Rows from block 9 of a small image classifier, named by matrix and row number. Rows with one number belong to one neuron. Each number is 128 + 24 x the weight over its row's rms, rounded and kept within 0 to 255. All counts start at 0. Numbers have three digits each.
After each neuron's rows are labels from the 100 images, of 14848, where the neuron reaches its highest value: "strongest on" is what is common among them. Only what is clearly more common there than usual is listed. The data: retinal OCT scans (Kermany 2017).
# fc1: MLP up (model.blocks.9.mlp.fc1.weight, 768x192), inputs 48-95
# fc2: MLP down (model.blocks.9.mlp.fc2.weight, 192x768, transposed), outputs 48-95

fc1.701:130105139093132140114119163149140087194152127124113113076096160116124154164131162144155092117158128170132135178113150135143115123123105125125103
fc2.701:147128125129152108144132101151132099142178109132123155135123113127111141120140105137111171145114109117094109158160177103113124116126142165074110
strongest on: finding: diabetic macular edema

fc1.325:076137152127171128112114095137126086151120110119111137133128124099088155100108134124145103106147101097112102073134105157119144120199144119152131
fc2.325:157108102082156106142138135130119127152115105168090078096121158167124097127176131105135121129142103155113158161147138074148151150101090119121139
strongest on: finding: choroidal neovascularization

fc1.496:162174162125115153128140135098080117138144129109145160149097095141139136089152160124136125143124140166088100102160113094166151138126107122188120
fc2.496:099151181105140123138083104139121095132101104167140165109151122116140132113110098110123162133107140127116144138149120130119124137136181108099130
strongest on: finding: normal

fc1.513:138127124092125153167128133167147091128070152141127115137119126108107200162119097103128135108137124133132151103132132169081130132158147118109128
fc2.513:090126165102115103115126139165132130127128149123136123168159169153174099105110108146138125129114128121093107132130170142164139111119115126150094
strongest on: finding: normal

fc1.483:105111157131112105113134097120151130131118121130121148193112148105136128124101157117120151102121130147109091108129099152133132125092120128138176
fc2.483:096140157106110127126125150135153153134132146111090148160099128128150125102145119154124085103104141149133127146148129121115147142112115143101104
strongest on: finding: normal

fc1.351:148109138116138138107150099144130128113171135081166111132164109142109140120139118111132111150136136147156126103135121156139107165098117097125126
fc2.351:124157141158150132134137076125151146144139124116146164131101144099095119144137144114151149119106092123146164138139101120134091128079174125143134
strongest on: finding: normal

fc1.347:138107096100147152131134154147121126073156176108128144112174124073088135113089092080154148123102148131144118142151098132174157183131120094120198
fc2.347:112097064159117117116118129111108102155105145153117087114113087135154107139157153117097154132160139115168158119125080175147121139120092121113103
strongest on: finding: drusen

fc1.148:152180109150158141120143163137151138103139150174125130136131165123108105120138132151127103122118123120154132100129098130114121174195108176138113
fc2.148:132142175128150137120117102073047134128128141129118155124161135091127118123103110151120156139165120124135121151123095110129113112117117124126115
strongest on: finding: choroidal neovascularization; finding: drusen

fc1.724:126159135149119111128119108169130093141103092137142155138105101098133140143152102095161132128134158132112152124153094155106131113083173143117114
fc2.724:125118166147156159116108128134129132118140152171158119135074122098108136137116138135097142142123148146097136139129156123195113080117146099092111
strongest on: finding: normal

fc1.216:127147123116156130149137171127148145134102132148143132077105131131120157174144133160111124152118091141123163124115135127111147127122123096115147
fc2.216:099130126110140157144098119107088151123135139106140140135128120094114154103078133126104092120144091163110106146144110122138098123124139159071140
strongest on: finding: drusen

fc1.272:110148131114094121140124157138139164187096084135170111122121138112150104155109150095159119137131088108111101129160174116092180097139110113135150
fc2.272:112175107147141141099135156086172088129090158109159122138133124107130138136120181133116101104126125142162141132143136135150165131129142198144097
strongest on: finding: normal

fc1.111:128172116140114107132109114141137117138120105176153135144117124140123132068096147107154142136127148162138090130144131123120102171142139163118117
fc2.111:092130151116126118113114090122129139115123111124162150125104137100107160142107112123186098173132127097118119114123128084177116110109098087119094
strongest on: finding: normal

fc1.165:137151086157096126115156102128085119112110137139150092073106146145140119143110137127145126149111103097124130120144144129134159171131126149098109
fc2.165:129177103149130120116118120113110180103128128167123139136111115119122194098136083101137157122098105141145081124123119113127115130106086118093196
strongest on: finding: drusen

fc1.312:134144129098136100136144096136138139128176123139192118137130104089164141119115132104131151100107134143114143109095123114156137085123170117134087
fc2.312:123139197098120142138105137119138112148113112177110158151151171163135152117091135093114129121107130103103122129162147118126140149121116110132126
strongest on: finding: normal

fc1.732:167085124147104133128120126096114139129177107107144093132108170098122106114122155140102122087148124130120142119124087131161167156120119143126184
fc2.732:113135162123108122127138090138137140126140124129129127131108155148150165088110133116100155141137165118124154150129107176169110145096147118119125
strongest on: finding: normal

fc1.495:117110141139091152137139125133113138125122128154108167142144143174172135124155132138154130125111103122142106148146116134105134129100140089110111
fc2.495:126112123093116116119133111065149170122115178116122150119093142150157128131124120093097162133120159108123121082141133139169087124137134175156128
strongest on: finding: choroidal neovascularization

fc1.553:149152156105120083116090117147121110151102145112125140116096139137115118133090112144135137119144127159134093156139152150140128122102052145129119
fc2.553:146164108086120107185158109120201126080159136144139118100108133112109126111138091144104118134113161099140120100163147132149131119157080146138136
strongest on: finding: normal

fc1.362:106140177137149161147119123169096138112148114105124110166132107137128117154152136113153103094128100150158136161115124136097136110152125151138139
fc2.362:124135106116109095135149139140121144094127103142107126131131111065134117135089135077144109103139122120142152126133135162138098157125109149131088
strongest on: finding: choroidal neovascularization

fc1.95:124137172163124163106094121133098117149143131170158154116115127165139128140069101164149139097108092140159084112107144129117145115108121137106166
fc2.95:142130143105179127148112163113167139142132147140139122116114116150165122098212152124149118136104150130107115104162111162168149157139063135151139
strongest on: finding: drusen

fc1.10:115181137122127137118127119108142122126168153143116152125126089158128141088124132127129127167156124135127118095130137127142147131186126112161141
fc2.10:085101167119141111102123102150129116132134093128156144148174113140110148134133143099136139133098188113122141102123107132114145101158131154103121
strongest on: finding: normal

fc1.511:175151165107121110130187131158125143108153119100163124109172139118212092121126126088139086155112175151098154149156131091125167125127121146116152
fc2.511:133129138129136125124114122089146133108124176126164111114138106113099196099136098185092158128126116158174114128175144087117117150133114126111157
strongest on: finding: normal

fc1.74:113147132143148124142100156108113157160113116143167120094069149133112175125074109147138129107107108140160158141133073170134127131129102121144125
fc2.74:105094120121150121140114105089130161177132144093149139123105158105105157114139111134109095114130112146107129120147128148125127127107087095114143
strongest on: finding: drusen

fc1.698:136132130175118099182153156138143155111140131105147162128140155094085146152121139105108167115114107152165061125121132152106182152110101151131147
fc2.698:107150120121170128140127136173155111132108113144148096097158156128103121117098075153090106133112151162138113121133127105115107098136134054079142
strongest on: finding: choroidal neovascularization

fc1.561:133126095158129145141106127095130167119126122108150130096094158088115153108099157103094119108129125117083117138167077144147132127173141125122149
fc2.561:174154121089148138139124098150200124144134087151128138162116118123104132128138166127144120148108101120128178119105124131103092149132152143134134
strongest on: finding: normal

fc1.253:121130145119083130090105113114091119101139126135144172157104129112093150100114162109162129124168135136076119128140122147165135141130147144154145
fc2.253:120120168127125167082077112152166137121129127177152140112136120114136157127108154124119138153097134150108138154101133136154120132140138132080141
strongest on: finding: normal

fc1.430:150122138161130152102138163165101112138158127116101136138131127122118143082107116128120156094106120150119125127148137153156148111138154088115180
fc2.430:132175124152150142171085083096125178118173133155121080119128120153136144154112110104133124133102122162143149114157144145142151141143151122108143
strongest on: finding: drusen

fc1.355:119137125144160135147141179114116157142135120186132102103133088153122139133158139105147126078100123166097127155149126121113109185119166074110140
fc2.355:148116141050123113158164074167126092112168149149130088141170139105128123117136140103100123143147126098142116146133118136137168137115078121094118
strongest on: finding: drusen

fc1.738:098183136138134145144142134116096157110128133140124105139162135118120155147140088086141122171108107132158158090101160133125118162140135153159115
fc2.738:122134176135165116137132103107145152115131160091116137137098111148147159087128120126148126102105139134102121142153120121129148148138075128145175
strongest on: finding: drusen

fc1.297:147129159101116123144110150146137155145126086089126128122116125076128139153106120169111105104121139158101126127114119104142142129150120114135118
fc2.297:158100112119089104182169115137141072114137103140133135143113116136128125117132142122128103114124143119088135109141135203123095112071105151152128
strongest on: finding: normal

fc1.432:101141123150180115162158133146111098182109141160117105117110128168089166127130144147136121105086173129120121101163115134127123178122132139179166
fc2.432:121135162117144086119145123148103155108125156127123144130111164071108149146165133159111127121137117093150108116119150138151136126109143080080153
strongest on: finding: drusen

fc1.687:129170133139110158127113107116105078135156133130090142146122091097155074119071097143165099111139138088139135155134152124135131133141123148101109
fc2.687:101114132137118120150127126149112173157134096157156121124108172141178157121122128116099153099134111135117143143128168112138089117125137072125140
strongest on: finding: normal

fc1.363:128113158130084094133178126114099141124181144109160112131134135081145116120104120105131085134149129161124161149139108112149112163099119143146119
fc2.363:103144166129132165129109096136130175133140140144136153135155117127118136127099130122118115157105134131115115117121149123143123151096123104100155
strongest on: finding: normal

fc1.592:114094148128121129081097131116132160140128168085086113140148123121116112121104117166139114106134151147119135119202128138169110143111158157137146
fc2.592:111144133131143141159165089124094192107110143128145128108118160123111141140108098059142159139114129100104143140151110114113132055153172107099156
strongest on: finding: drusen

fc1.552:112138095131068158182123140118178123111112143150137113134136115100118136096141093132135124166145127121138154179169128109101137130116126137150114
fc2.552:137137110085138111102143136145071134148120113167157104149175148141106081099138150067115143153104097107143136116134145089112108151175129131143140
strongest on: finding: drusen

fc1.650:117117121116161168141156120122202115196116118124130124085123168143105081120128119095112132141145133124079151085137138148119147158129134128125159
fc2.650:143111131147124163172069158153152148063122112130112131088098116139129129105082146136097131146153130112114149153108110099125102114080118160147146
strongest on: finding: normal

fc1.501:128091142101094144149118087134115159124133133125171132121119157161087174130117153133107103118115118142150154108080119160145176119127117114135143
fc2.501:123154143115137116145132097092106115143116152144093146123141111127117150110101142082173127133179137134102103135132127132104072117112096166114121
strongest on: finding: normal

fc1.244:113137152124141105119175151166109139165118142166165187145120174114133098092117092174128129127111108135131126137143159094176113116122166148131150
fc2.244:169152132146135117128127143175136129107132125151146119118120167161157123125151124183116128123142144107118126114142176119087132134116091109138097
strongest on: finding: diabetic macular edema

fc1.548:150146107094138125171140153126097113115147126134131082099117107148142106118134120107100144175107112123103148139124122136102126117144083163148099
fc2.548:117141136127139127087154110122157127123135106153135143155150171137077168095133144129081113117135099151097101110139099150151114137145118113100126
strongest on: finding: drusen

fc1.743:162116113080133093133133153111137179122154148131093100126132159134137116171139137164095169129129126106064089166102110140161089151134147145132110
fc2.743:112167120201136172107140124110164132162130099113146164114122114143125163108136151113175116169152149117108150115151141145096142125100105130106135
strongest on: finding: drusen

fc1.226:133118156127138132115086120115127128116137064137139131146088159101124107147143101118159167094119136151116115145090120122085086173112139114142153
fc2.226:122144128115096144129127129131129128107126136104065117149128145171121131079092143104101108118167125130140143157170146156117113145106140151128120
strongest on: finding: normal

fc1.762:149173171060114161104140119131131110140128115126165113140111102125145145119098129133154132115140132139116153097086172081129161095151127126165082
fc2.762:137097132107145111087096119105142110149127107225108110113144121154134127117110104092125143116127131134112107131154122107129150163142133101121161
strongest on: finding: normal

fc1.100:102114149127113138110076109092153132153108085113135107130120106100191109088129108135108131131112137139071116102135125100096118078110091165109101
fc2.100:125083171107121126163123107145141110142094150137108159100068175144108165134125139134107083139141164118135122135134157119146125116116112169133147
strongest on: finding: drusen

fc1.271:138159151146113098095115109074149121137124142150103151109141100110200131117106155110125114127161157137138099134145132122126131137151136126110153
fc2.271:127147146117080116174118103116148146092091123125116183102099129111172159135119118130093120152088154148061124136126147163144126095142157134130122
strongest on: finding: normal

fc1.526:134149137092162124109109124101133081143161105104153138119147101126093112158122104097121123112124162098165122134117100113113162141105129141119121
fc2.526:142109120128116125101120094130151112138123116117127126148116150170155119142139136122141128144141119145125134126115140144118112099143168120115128
strongest on: finding: normal

fc1.160:123127186124108133102134107134106128133182136115144119127107114104119153105115138116120147126105132166120129119130111102164154156108131129139124
fc2.160:083109166139120173136081107144105113156126114165103141113141123138149111116103106127109140134132177130118133144142135119159099124130123089102137
strongest on: finding: normal

fc1.567:133113102166143126119167115143193140139148158168123103113102143143151153164158132136133174099139096133130146141161110139110126121082115145135094
fc2.567:124155148126145143110124117095141159105135109095138096148104166091098151139110116078093103130118094102079128159129137106134115093140179169105149
strongest on: finding: drusen

fc1.159:146176147141076113128095118099166145146129128167137078098102124130131123153124124108113190120157115139134127121171110116144060130101130163137150
fc2.159:112176149091146113133134157166136103103102171163095117137126158138144111107138116116101130117149134070157136110098102141108109126124119166141112
strongest on: finding: choroidal neovascularization

fc1.221:154150125137144125156181143125132168171140155112091144168124065135116083143132119161133131138104087097132107111107163160125119133123106146124129
fc2.221:125125155105144131136101072103089137130098105094125120137132141116115108140131142133106163139139126135096163128123121108141155146137135110117165
strongest on: finding: choroidal neovascularization

fc1.56:139174185137107115126144125111143096128108109132147176135127140117126093105147123129113145138157116129116115104093131133072129059120110066114149
fc2.56:115131171120132103148113120116138134133104164158139143142137063110105107102102126088153113136110163117105123137164094116148117139112110128120132
strongest on: finding: normal

fc1.642:117122136122140144089145155107135139136120157125146154134092131135095130087154097085092120137090118140108158112073144107123144188177103109109141
fc2.642:104143144121114097110107120116133143123132147152074150168122158140119146113097129141188151153134102143151139147106097139086156110089130140125143
strongest on: finding: normal

fc1.414:128129159149105148099075108076163132105153132139164173124137168128094104107121154128124156135146138141122128151128086147125145193107106124136116
fc2.414:101152144125129118174136124123097152123094117131110150160124139142111111143116107105148138131164131138159127134147140135125163115111136104139140
strongest on: finding: normal

fc1.18:111146118101150124106118153139132123181141136081125141164106086134127149110188135139124124133121108153114147112095151177115162121117123132122104
fc2.18:136136095110190112129133145154104123114134147121119155185135131142149140146155141112120146096134107140113130159147096091156120131108148147103156
strongest on: finding: drusen

fc1.189:110108135119117140136166133161123133172127143107136097122101120115113127147115147111169095112175106158112098106105138096128141149112128107073127
fc2.189:121118093142128142126092075131129163142155120154139126100149093145155126128113133158117130147106150119131167137125124146151096137094112139106117
strongest on: finding: normal