A small image classifier, trained from scratch: patch size [8, 8].
Rows from block 9 of a small image classifier, named by matrix and row number. Rows with one number belong to one neuron. Each number is 50 + 10 x the weight over its row's rms, rounded and kept within 0 to 99. All counts start at 0.
After each neuron's rows are labels from the 100 images, of 14848, where the neuron reaches its highest value: "strongest on" is what is common among them; "colour at peak" is the nearest of a few named colours to the mean colour under the peak. Only what is clearly more common there than usual is listed. The data: retinal OCT scans (Kermany 2017).
# fc1: MLP up (model.blocks.9.mlp.fc1.weight, 768x192), inputs 144-191
# fc2: MLP down (model.blocks.9.mlp.fc2.weight, 192x768, transposed), outputs 144-191

fc1.604:48 68 43 57 48 31 35 54 56 56 31 72 52 65 54 56 62 47 41 60 37 63 49 37 35 44 37 46 56 55 64 61 56 50 54 41 53 39 42 47 65 53 71 46 35 49 60 52
fc2.604:53 45 60 55 57 53 44 63 47 61 49 42 43 63 43 53 42 36 33 46 54 66 43 27 56 43 57 36 51 64 50 22 50 63 47 47 44 54 47 45 48 53 55 36 45 43 49 49
strongest on: finding: drusen
colour at peak: grey

fc1.645:37 63 50 60 57 56 40 58 57 46 51 42 72 57 52 63 40 49 52 51 53 41 64 44 42 52 39 53 47 50 37 52 43 59 50 43 48 49 48 77 54 44 50 46 60 49 47 19
fc2.645:30 53 29 49 56 62 52 46 59 57 41 54 49 33 41 66 60 56 36 36 65 40 54 33 59 52 42 50 44 59 55 57 52 44 52 45 51 57 48 54 52 44 50 56 47 25 56 53
strongest on: finding: diabetic macular edema
colour at peak: grey

fc1.603:52 57 49 59 50 45 48 48 60 46 57 72 35 67 42 62 52 49 31 50 32 62 58 34 35 43 49 45 52 55 59 42 47 48 60 32 59 52 48 53 55 46 74 47 46 45 47 50
fc2.603:59 35 52 55 56 71 30 47 39 41 39 44 36 41 48 40 48 45 47 57 41 57 37 36 43 50 42 57 51 55 42 29 50 39 53 41 32 71 46 53 56 45 60 57 37 29 57 48
strongest on: finding: drusen
colour at peak: grey

fc1.432:51 50 63 46 37 53 43 51 67 38 34 45 39 48 54 37 55 41 45 46 63 56 58 42 46 56 59 59 44 41 36 54 36 46 73 62 37 42 39 51 68 55 44 47 34 44 61 34
fc2.432:50 52 47 47 52 51 47 51 65 43 60 55 70 40 58 29 82 51 36 35 57 64 65 50 75 45 60 57 42 50 44 57 57 51 48 47 61 37 29 50 48 52 43 63 57 53 47 45
strongest on: finding: drusen
colour at peak: grey

fc1.471:51 58 54 50 49 40 42 43 53 46 46 32 42 51 68 41 49 40 53 42 62 38 41 66 64 49 53 54 47 59 62 62 43 49 58 38 53 42 48 48 58 39 43 54 57 55 47 37
fc2.471:40 67 56 45 49 66 28 47 40 47 54 49 76 35 41 32 55 57 49 61 57 52 52 45 43 50 23 37 43 52 30 41 63 54 35 44 44 66 29 44 61 70 52 55 57 49 50 62
strongest on: finding: drusen
colour at peak: grey

fc1.146:50 52 28 58 54 52 49 37 54 58 59 64 47 58 43 50 47 39 53 59 50 60 34 43 51 70 56 36 59 53 40 40 48 33 60 68 43 70 45 61 74 47 77 56 48 37 50 56
fc2.146:46 32 36 48 54 37 50 34 62 48 43 49 55 57 55 39 59 57 53 45 36 47 68 32 35 46 45 45 43 52 48 55 43 78 52 47 41 47 65 68 41 53 35 53 38 42 43 55
strongest on: finding: diabetic macular edema
colour at peak: grey

fc1.172:37 68 61 38 68 53 44 49 39 58 66 71 49 44 64 46 47 40 37 52 50 50 42 43 66 40 52 42 39 62 43 61 43 58 45 52 63 55 56 50 65 50 48 42 41 38 54 38
fc2.172:54 49 53 64 37 87 58 46 39 60 36 64 60 50 37 55 68 56 72 63 44 40 47 30 59 43 47 47 32 62 57 52 48 58 23 61 51 59 41 63 39 61 52 42 40 42 50 54
strongest on: finding: diabetic macular edema
colour at peak: grey

fc1.760:67 42 39 54 62 48 73 52 58 45 37 34 49 61 66 51 52 53 55 60 64 40 54 58 48 33 58 58 55 61 50 47 68 68 50 31 44 53 53 64 35 52 41 37 55 59 48 49
fc2.760:60 46 39 34 40 65 43 63 58 38 66 47 63 36 46 50 58 70 48 50 45 60 42 37 41 57 41 29 57 45 40 50 45 49 36 51 40 38 51 53 61 50 40 51 62 41 45 61
strongest on: finding: drusen
colour at peak: grey

fc1.308:58 55 68 58 56 48 42 63 50 52 54 47 58 48 49 48 55 48 52 40 52 34 58 50 60 48 49 52 47 66 39 71 28 29 43 42 45 30 71 58 74 44 59 40 43 48 48 61
fc2.308:56 51 49 49 45 46 33 56 57 49 44 54 58 60 45 54 65 49 80 57 44 51 34 46 21 42 50 70 41 52 57 56 57 64 37 48 53 42 47 59 62 59 48 40 57 58 49 43
strongest on: finding: diabetic macular edema
colour at peak: grey

fc1.219:50 56 57 61 53 54 42 71 55 48 72 62 57 52 47 61 42 48 38 53 49 45 69 49 41 46 55 40 47 61 59 46 50 38 53 49 31 40 71 59 49 51 57 47 38 53 55 68
fc2.219:48 42 43 45 51 52 55 55 41 65 39 47 27 37 64 48 33 44 36 44 59 46 57 46 59 57 52 57 44 57 35 53 60 49 59 43 40 57 42 64 53 53 39 34 41 58 66 52
strongest on: finding: drusen
colour at peak: grey

fc1.641:36 45 58 61 50 57 51 53 40 53 68 37 52 59 48 62 51 47 47 43 44 39 57 47 36 42 54 58 45 70 57 58 55 34 47 30 57 43 40 55 54 62 28 59 38 61 62 56
fc2.641:33 45 47 55 52 65 51 37 56 48 57 61 55 54 34 56 54 43 51 53 57 57 44 50 60 33 59 52 55 62 41 41 42 43 48 53 56 63 43 41 46 60 60 42 39 52 41 71
strongest on: finding: choroidal neovascularization
colour at peak: grey

fc1.255:62 60 33 49 43 61 46 39 47 48 39 63 44 63 39 65 57 39 45 51 62 47 62 40 30 65 45 46 49 56 57 53 51 33 48 47 49 54 63 50 57 52 63 42 53 53 81 43
fc2.255:31 47 32 45 62 56 55 43 40 46 42 40 68 47 57 53 45 58 44 40 49 52 45 58 59 46 70 55 46 44 45 52 33 58 42 51 59 32 56 53 62 53 25 39 39 47 44 64
strongest on: finding: diabetic macular edema
colour at peak: grey

fc1.178:54 47 42 51 48 47 68 57 48 61 64 56 56 48 60 36 60 38 58 44 38 67 63 64 45 56 51 61 34 47 56 37 36 56 41 38 51 53 51 48 45 55 55 49 44 47 54 66
fc2.178:58 41 60 51 51 34 54 58 65 56 25 63 45 58 47 54 29 52 32 57 43 54 46 31 61 35 53 65 65 49 52 64 64 57 63 48 50 67 28 61 48 44 47 46 39 67 48 37
strongest on: finding: diabetic macular edema
colour at peak: grey

fc1.74:70 40 52 59 43 60 63 42 46 43 59 32 50 35 65 59 48 50 51 43 64 51 42 59 51 38 52 65 45 55 65 36 54 75 57 48 49 60 58 69 38 52 52 46 57 60 62 52
fc2.74:47 49 28 50 50 53 35 65 65 29 29 51 59 61 37 39 72 59 45 47 57 70 62 54 66 45 70 62 52 39 40 41 55 49 41 27 53 58 54 52 60 65 62 47 43 51 44 51
strongest on: finding: drusen
colour at peak: grey

fc1.417:62 37 55 57 65 57 56 40 44 34 64 70 54 69 62 50 58 41 49 54 73 34 29 47 41 54 41 55 59 44 39 49 52 58 46 45 48 44 50 61 55 37 38 43 55 68 54 38
fc2.417:43 55 34 48 38 62 49 46 49 60 40 39 60 45 41 65 43 59 59 66 51 53 63 43 56 41 65 46 41 59 49 44 38 49 32 77 47 56 46 58 49 48 42 40 47 63 42 44
strongest on: finding: diabetic macular edema
colour at peak: grey

fc1.620:50 47 57 69 40 52 46 46 57 46 34 61 38 54 51 28 42 41 19 46 57 54 46 56 35 51 49 38 50 43 27 55 52 60 62 40 39 78 51 48 82 62 48 47 40 51 52 44
fc2.620:48 61 39 60 47 52 39 51 57 35 35 56 48 51 38 44 49 43 55 41 32 50 50 44 65 53 44 16 50 44 29 52 56 41 42 49 59 35 56 45 42 53 52 45 48 61 46 42
strongest on: finding: drusen
colour at peak: grey

fc1.756:53 47 44 43 65 47 48 84 36 48 37 40 24 64 40 46 44 57 54 47 44 54 52 42 36 58 47 50 45 60 50 54 41 55 50 29 47 43 50 45 55 46 46 53 44 60 39 48
fc2.756:48 53 42 61 56 55 44 54 56 45 52 38 46 54 60 47 61 42 37 49 56 48 38 41 60 38 38 62 42 56 62 48 42 48 46 38 56 47 35 55 55 51 59 39 31 36 52 52
strongest on: finding: drusen
colour at peak: grey

fc1.624:62 68 58 54 49 60 56 41 49 50 57 57 46 55 66 50 48 38 45 37 67 59 31 56 47 51 58 41 53 57 63 57 54 60 49 49 69 37 53 56 38 73 48 44 52 48 59 38
fc2.624:61 59 47 55 44 62 57 47 45 54 38 53 46 51 49 70 39 53 37 56 46 42 56 33 51 53 36 56 63 56 57 44 45 49 55 52 64 55 47 53 67 50 63 38 39 59 47 57
strongest on: finding: diabetic macular edema
colour at peak: grey

fc1.165:43 43 48 59 73 64 51 39 38 53 46 29 53 47 47 52 43 47 33 49 56 46 43 57 44 41 50 33 52 62 59 46 44 82 37 46 46 51 44 64 62 53 34 53 54 33 43 62
fc2.165:45 63 51 39 51 56 53 45 44 42 38 42 55 64 38 51 62 68 53 46 47 38 61 65 57 59 51 39 59 43 73 36 43 58 46 47 60 60 65 30 50 54 41 48 56 64 45 57
strongest on: finding: drusen
colour at peak: grey

fc1.717:53 66 64 52 49 40 50 40 57 69 48 58 56 49 60 50 50 46 46 25 45 50 66 65 67 47 50 38 51 57 66 60 78 65 30 59 50 60 51 42 51 53 45 53 41 41 47 64
fc2.717:44 51 46 44 71 58 42 71 46 58 63 69 49 42 53 56 40 51 52 67 44 48 42 38 66 41 47 50 45 42 32 49 59 42 57 77 60 54 50 46 31 58 56 49 45 51 44 20
strongest on: finding: drusen
colour at peak: grey

fc1.363:69 43 47 60 56 60 41 50 50 27 43 49 34 55 52 49 64 58 40 55 35 42 56 60 63 57 38 60 74 52 58 60 48 53 46 32 40 42 59 45 45 49 50 55 43 46 50 51
fc2.363:62 51 39 61 73 37 41 25 50 35 62 57 33 58 34 59 53 51 41 50 30 47 47 54 48 70 56 43 73 43 58 53 52 39 50 54 72 52 40 33 58 62 49 42 53 45 45 37
strongest on: finding: normal
colour at peak: grey

fc1.556:59 48 57 47 62 48 47 50 53 44 37 62 56 65 18 63 45 47 59 42 28 52 47 44 51 41 65 61 50 51 58 55 63 41 49 47 58 47 39 55 62 61 50 51 61 64 64 49
fc2.556:42 47 49 46 62 68 46 58 61 53 63 38 47 70 67 56 47 56 48 62 37 62 74 42 63 44 46 55 50 53 39 60 67 49 43 34 37 42 57 58 37 56 58 55 60 54 48 59
strongest on: finding: drusen
colour at peak: grey

fc1.743:61 32 60 49 55 35 44 38 43 40 51 38 60 40 51 35 46 61 58 43 47 47 50 72 58 37 72 45 50 52 64 43 64 70 51 39 49 57 51 49 49 48 58 45 54 52 50 55
fc2.743:64 67 38 57 48 62 46 46 50 43 57 54 53 49 45 33 72 63 44 33 60 57 52 46 45 64 34 28 53 59 58 44 61 52 18 53 55 56 49 36 57 39 41 51 65 50 47 46
strongest on: finding: drusen
colour at peak: grey

fc1.347:55 35 50 46 55 54 59 56 69 50 55 53 55 35 48 60 43 48 56 37 47 63 59 46 52 42 43 73 49 43 58 40 48 38 60 35 23 44 32 48 50 60 56 57 56 43 54 57
fc2.347:66 51 65 81 51 41 40 54 61 57 47 54 63 41 48 47 57 35 58 44 53 52 49 42 52 52 43 75 51 37 48 67 35 45 59 60 59 46 53 31 55 50 64 39 48 53 49 37
strongest on: finding: drusen
colour at peak: grey

fc1.650:59 57 46 57 50 66 57 41 44 40 60 57 35 51 47 37 45 49 40 58 29 58 49 60 60 41 56 53 40 63 56 28 41 45 43 45 62 58 33 52 55 45 56 49 37 54 54 55
fc2.650:46 52 65 49 65 52 57 67 66 54 43 49 33 49 45 60 42 68 48 43 35 60 51 45 54 49 67 43 60 46 52 50 58 50 58 33 52 56 43 59 56 46 46 26 49 56 44 45
strongest on: finding: normal
colour at peak: grey

fc1.762:63 55 48 47 54 58 52 63 48 42 60 43 38 43 51 46 55 61 45 58 55 45 62 49 71 57 45 54 60 36 51 56 43 66 37 47 29 31 42 54 45 70 58 52 48 44 51 34
fc2.762:49 60 47 57 32 45 24 47 59 59 63 34 37 50 41 46 74 41 61 45 33 54 41 50 61 57 48 53 69 40 64 43 54 41 40 50 69 49 58 32 46 30 38 50 47 47 59 34
strongest on: finding: normal
colour at peak: grey

fc1.561:49 63 52 49 45 50 53 48 44 48 53 52 37 34 32 53 50 35 26 66 48 49 53 51 37 41 46 51 41 63 43 40 59 62 32 40 77 41 54 37 52 53 56 53 58 61 56 36
fc2.561:43 53 41 47 50 45 54 62 58 68 68 53 47 38 56 39 39 40 37 50 62 47 57 39 53 60 53 37 57 36 48 56 53 19 40 48 61 50 47 62 37 42 42 49 44 39 42 57
strongest on: finding: normal
colour at peak: grey

fc1.614:31 54 56 47 34 47 55 56 52 33 60 54 49 54 51 45 62 50 51 49 51 54 54 36 58 53 56 83 48 54 39 51 43 48 55 40 58 49 45 62 39 73 47 73 44 38 73 46
fc2.614:56 59 44 37 50 51 79 40 54 39 42 61 42 45 67 66 63 51 56 37 51 56 51 52 60 33 64 55 51 57 59 48 56 52 50 48 48 53 51 66 53 60 62 56 51 26 51 43
strongest on: finding: choroidal neovascularization
colour at peak: grey

fc1.23:52 53 41 55 47 47 43 59 51 55 34 57 57 44 52 68 60 53 46 39 40 49 64 39 31 42 44 54 70 70 70 65 49 46 52 43 60 45 45 60 53 40 58 54 49 51 66 56
fc2.23:59 59 63 50 40 33 50 52 41 65 30 56 42 56 60 40 46 39 54 48 52 57 37 30 55 63 41 47 49 58 42 39 53 56 56 38 55 52 51 50 50 59 63 51 52 59 55 57
strongest on: finding: drusen
colour at peak: grey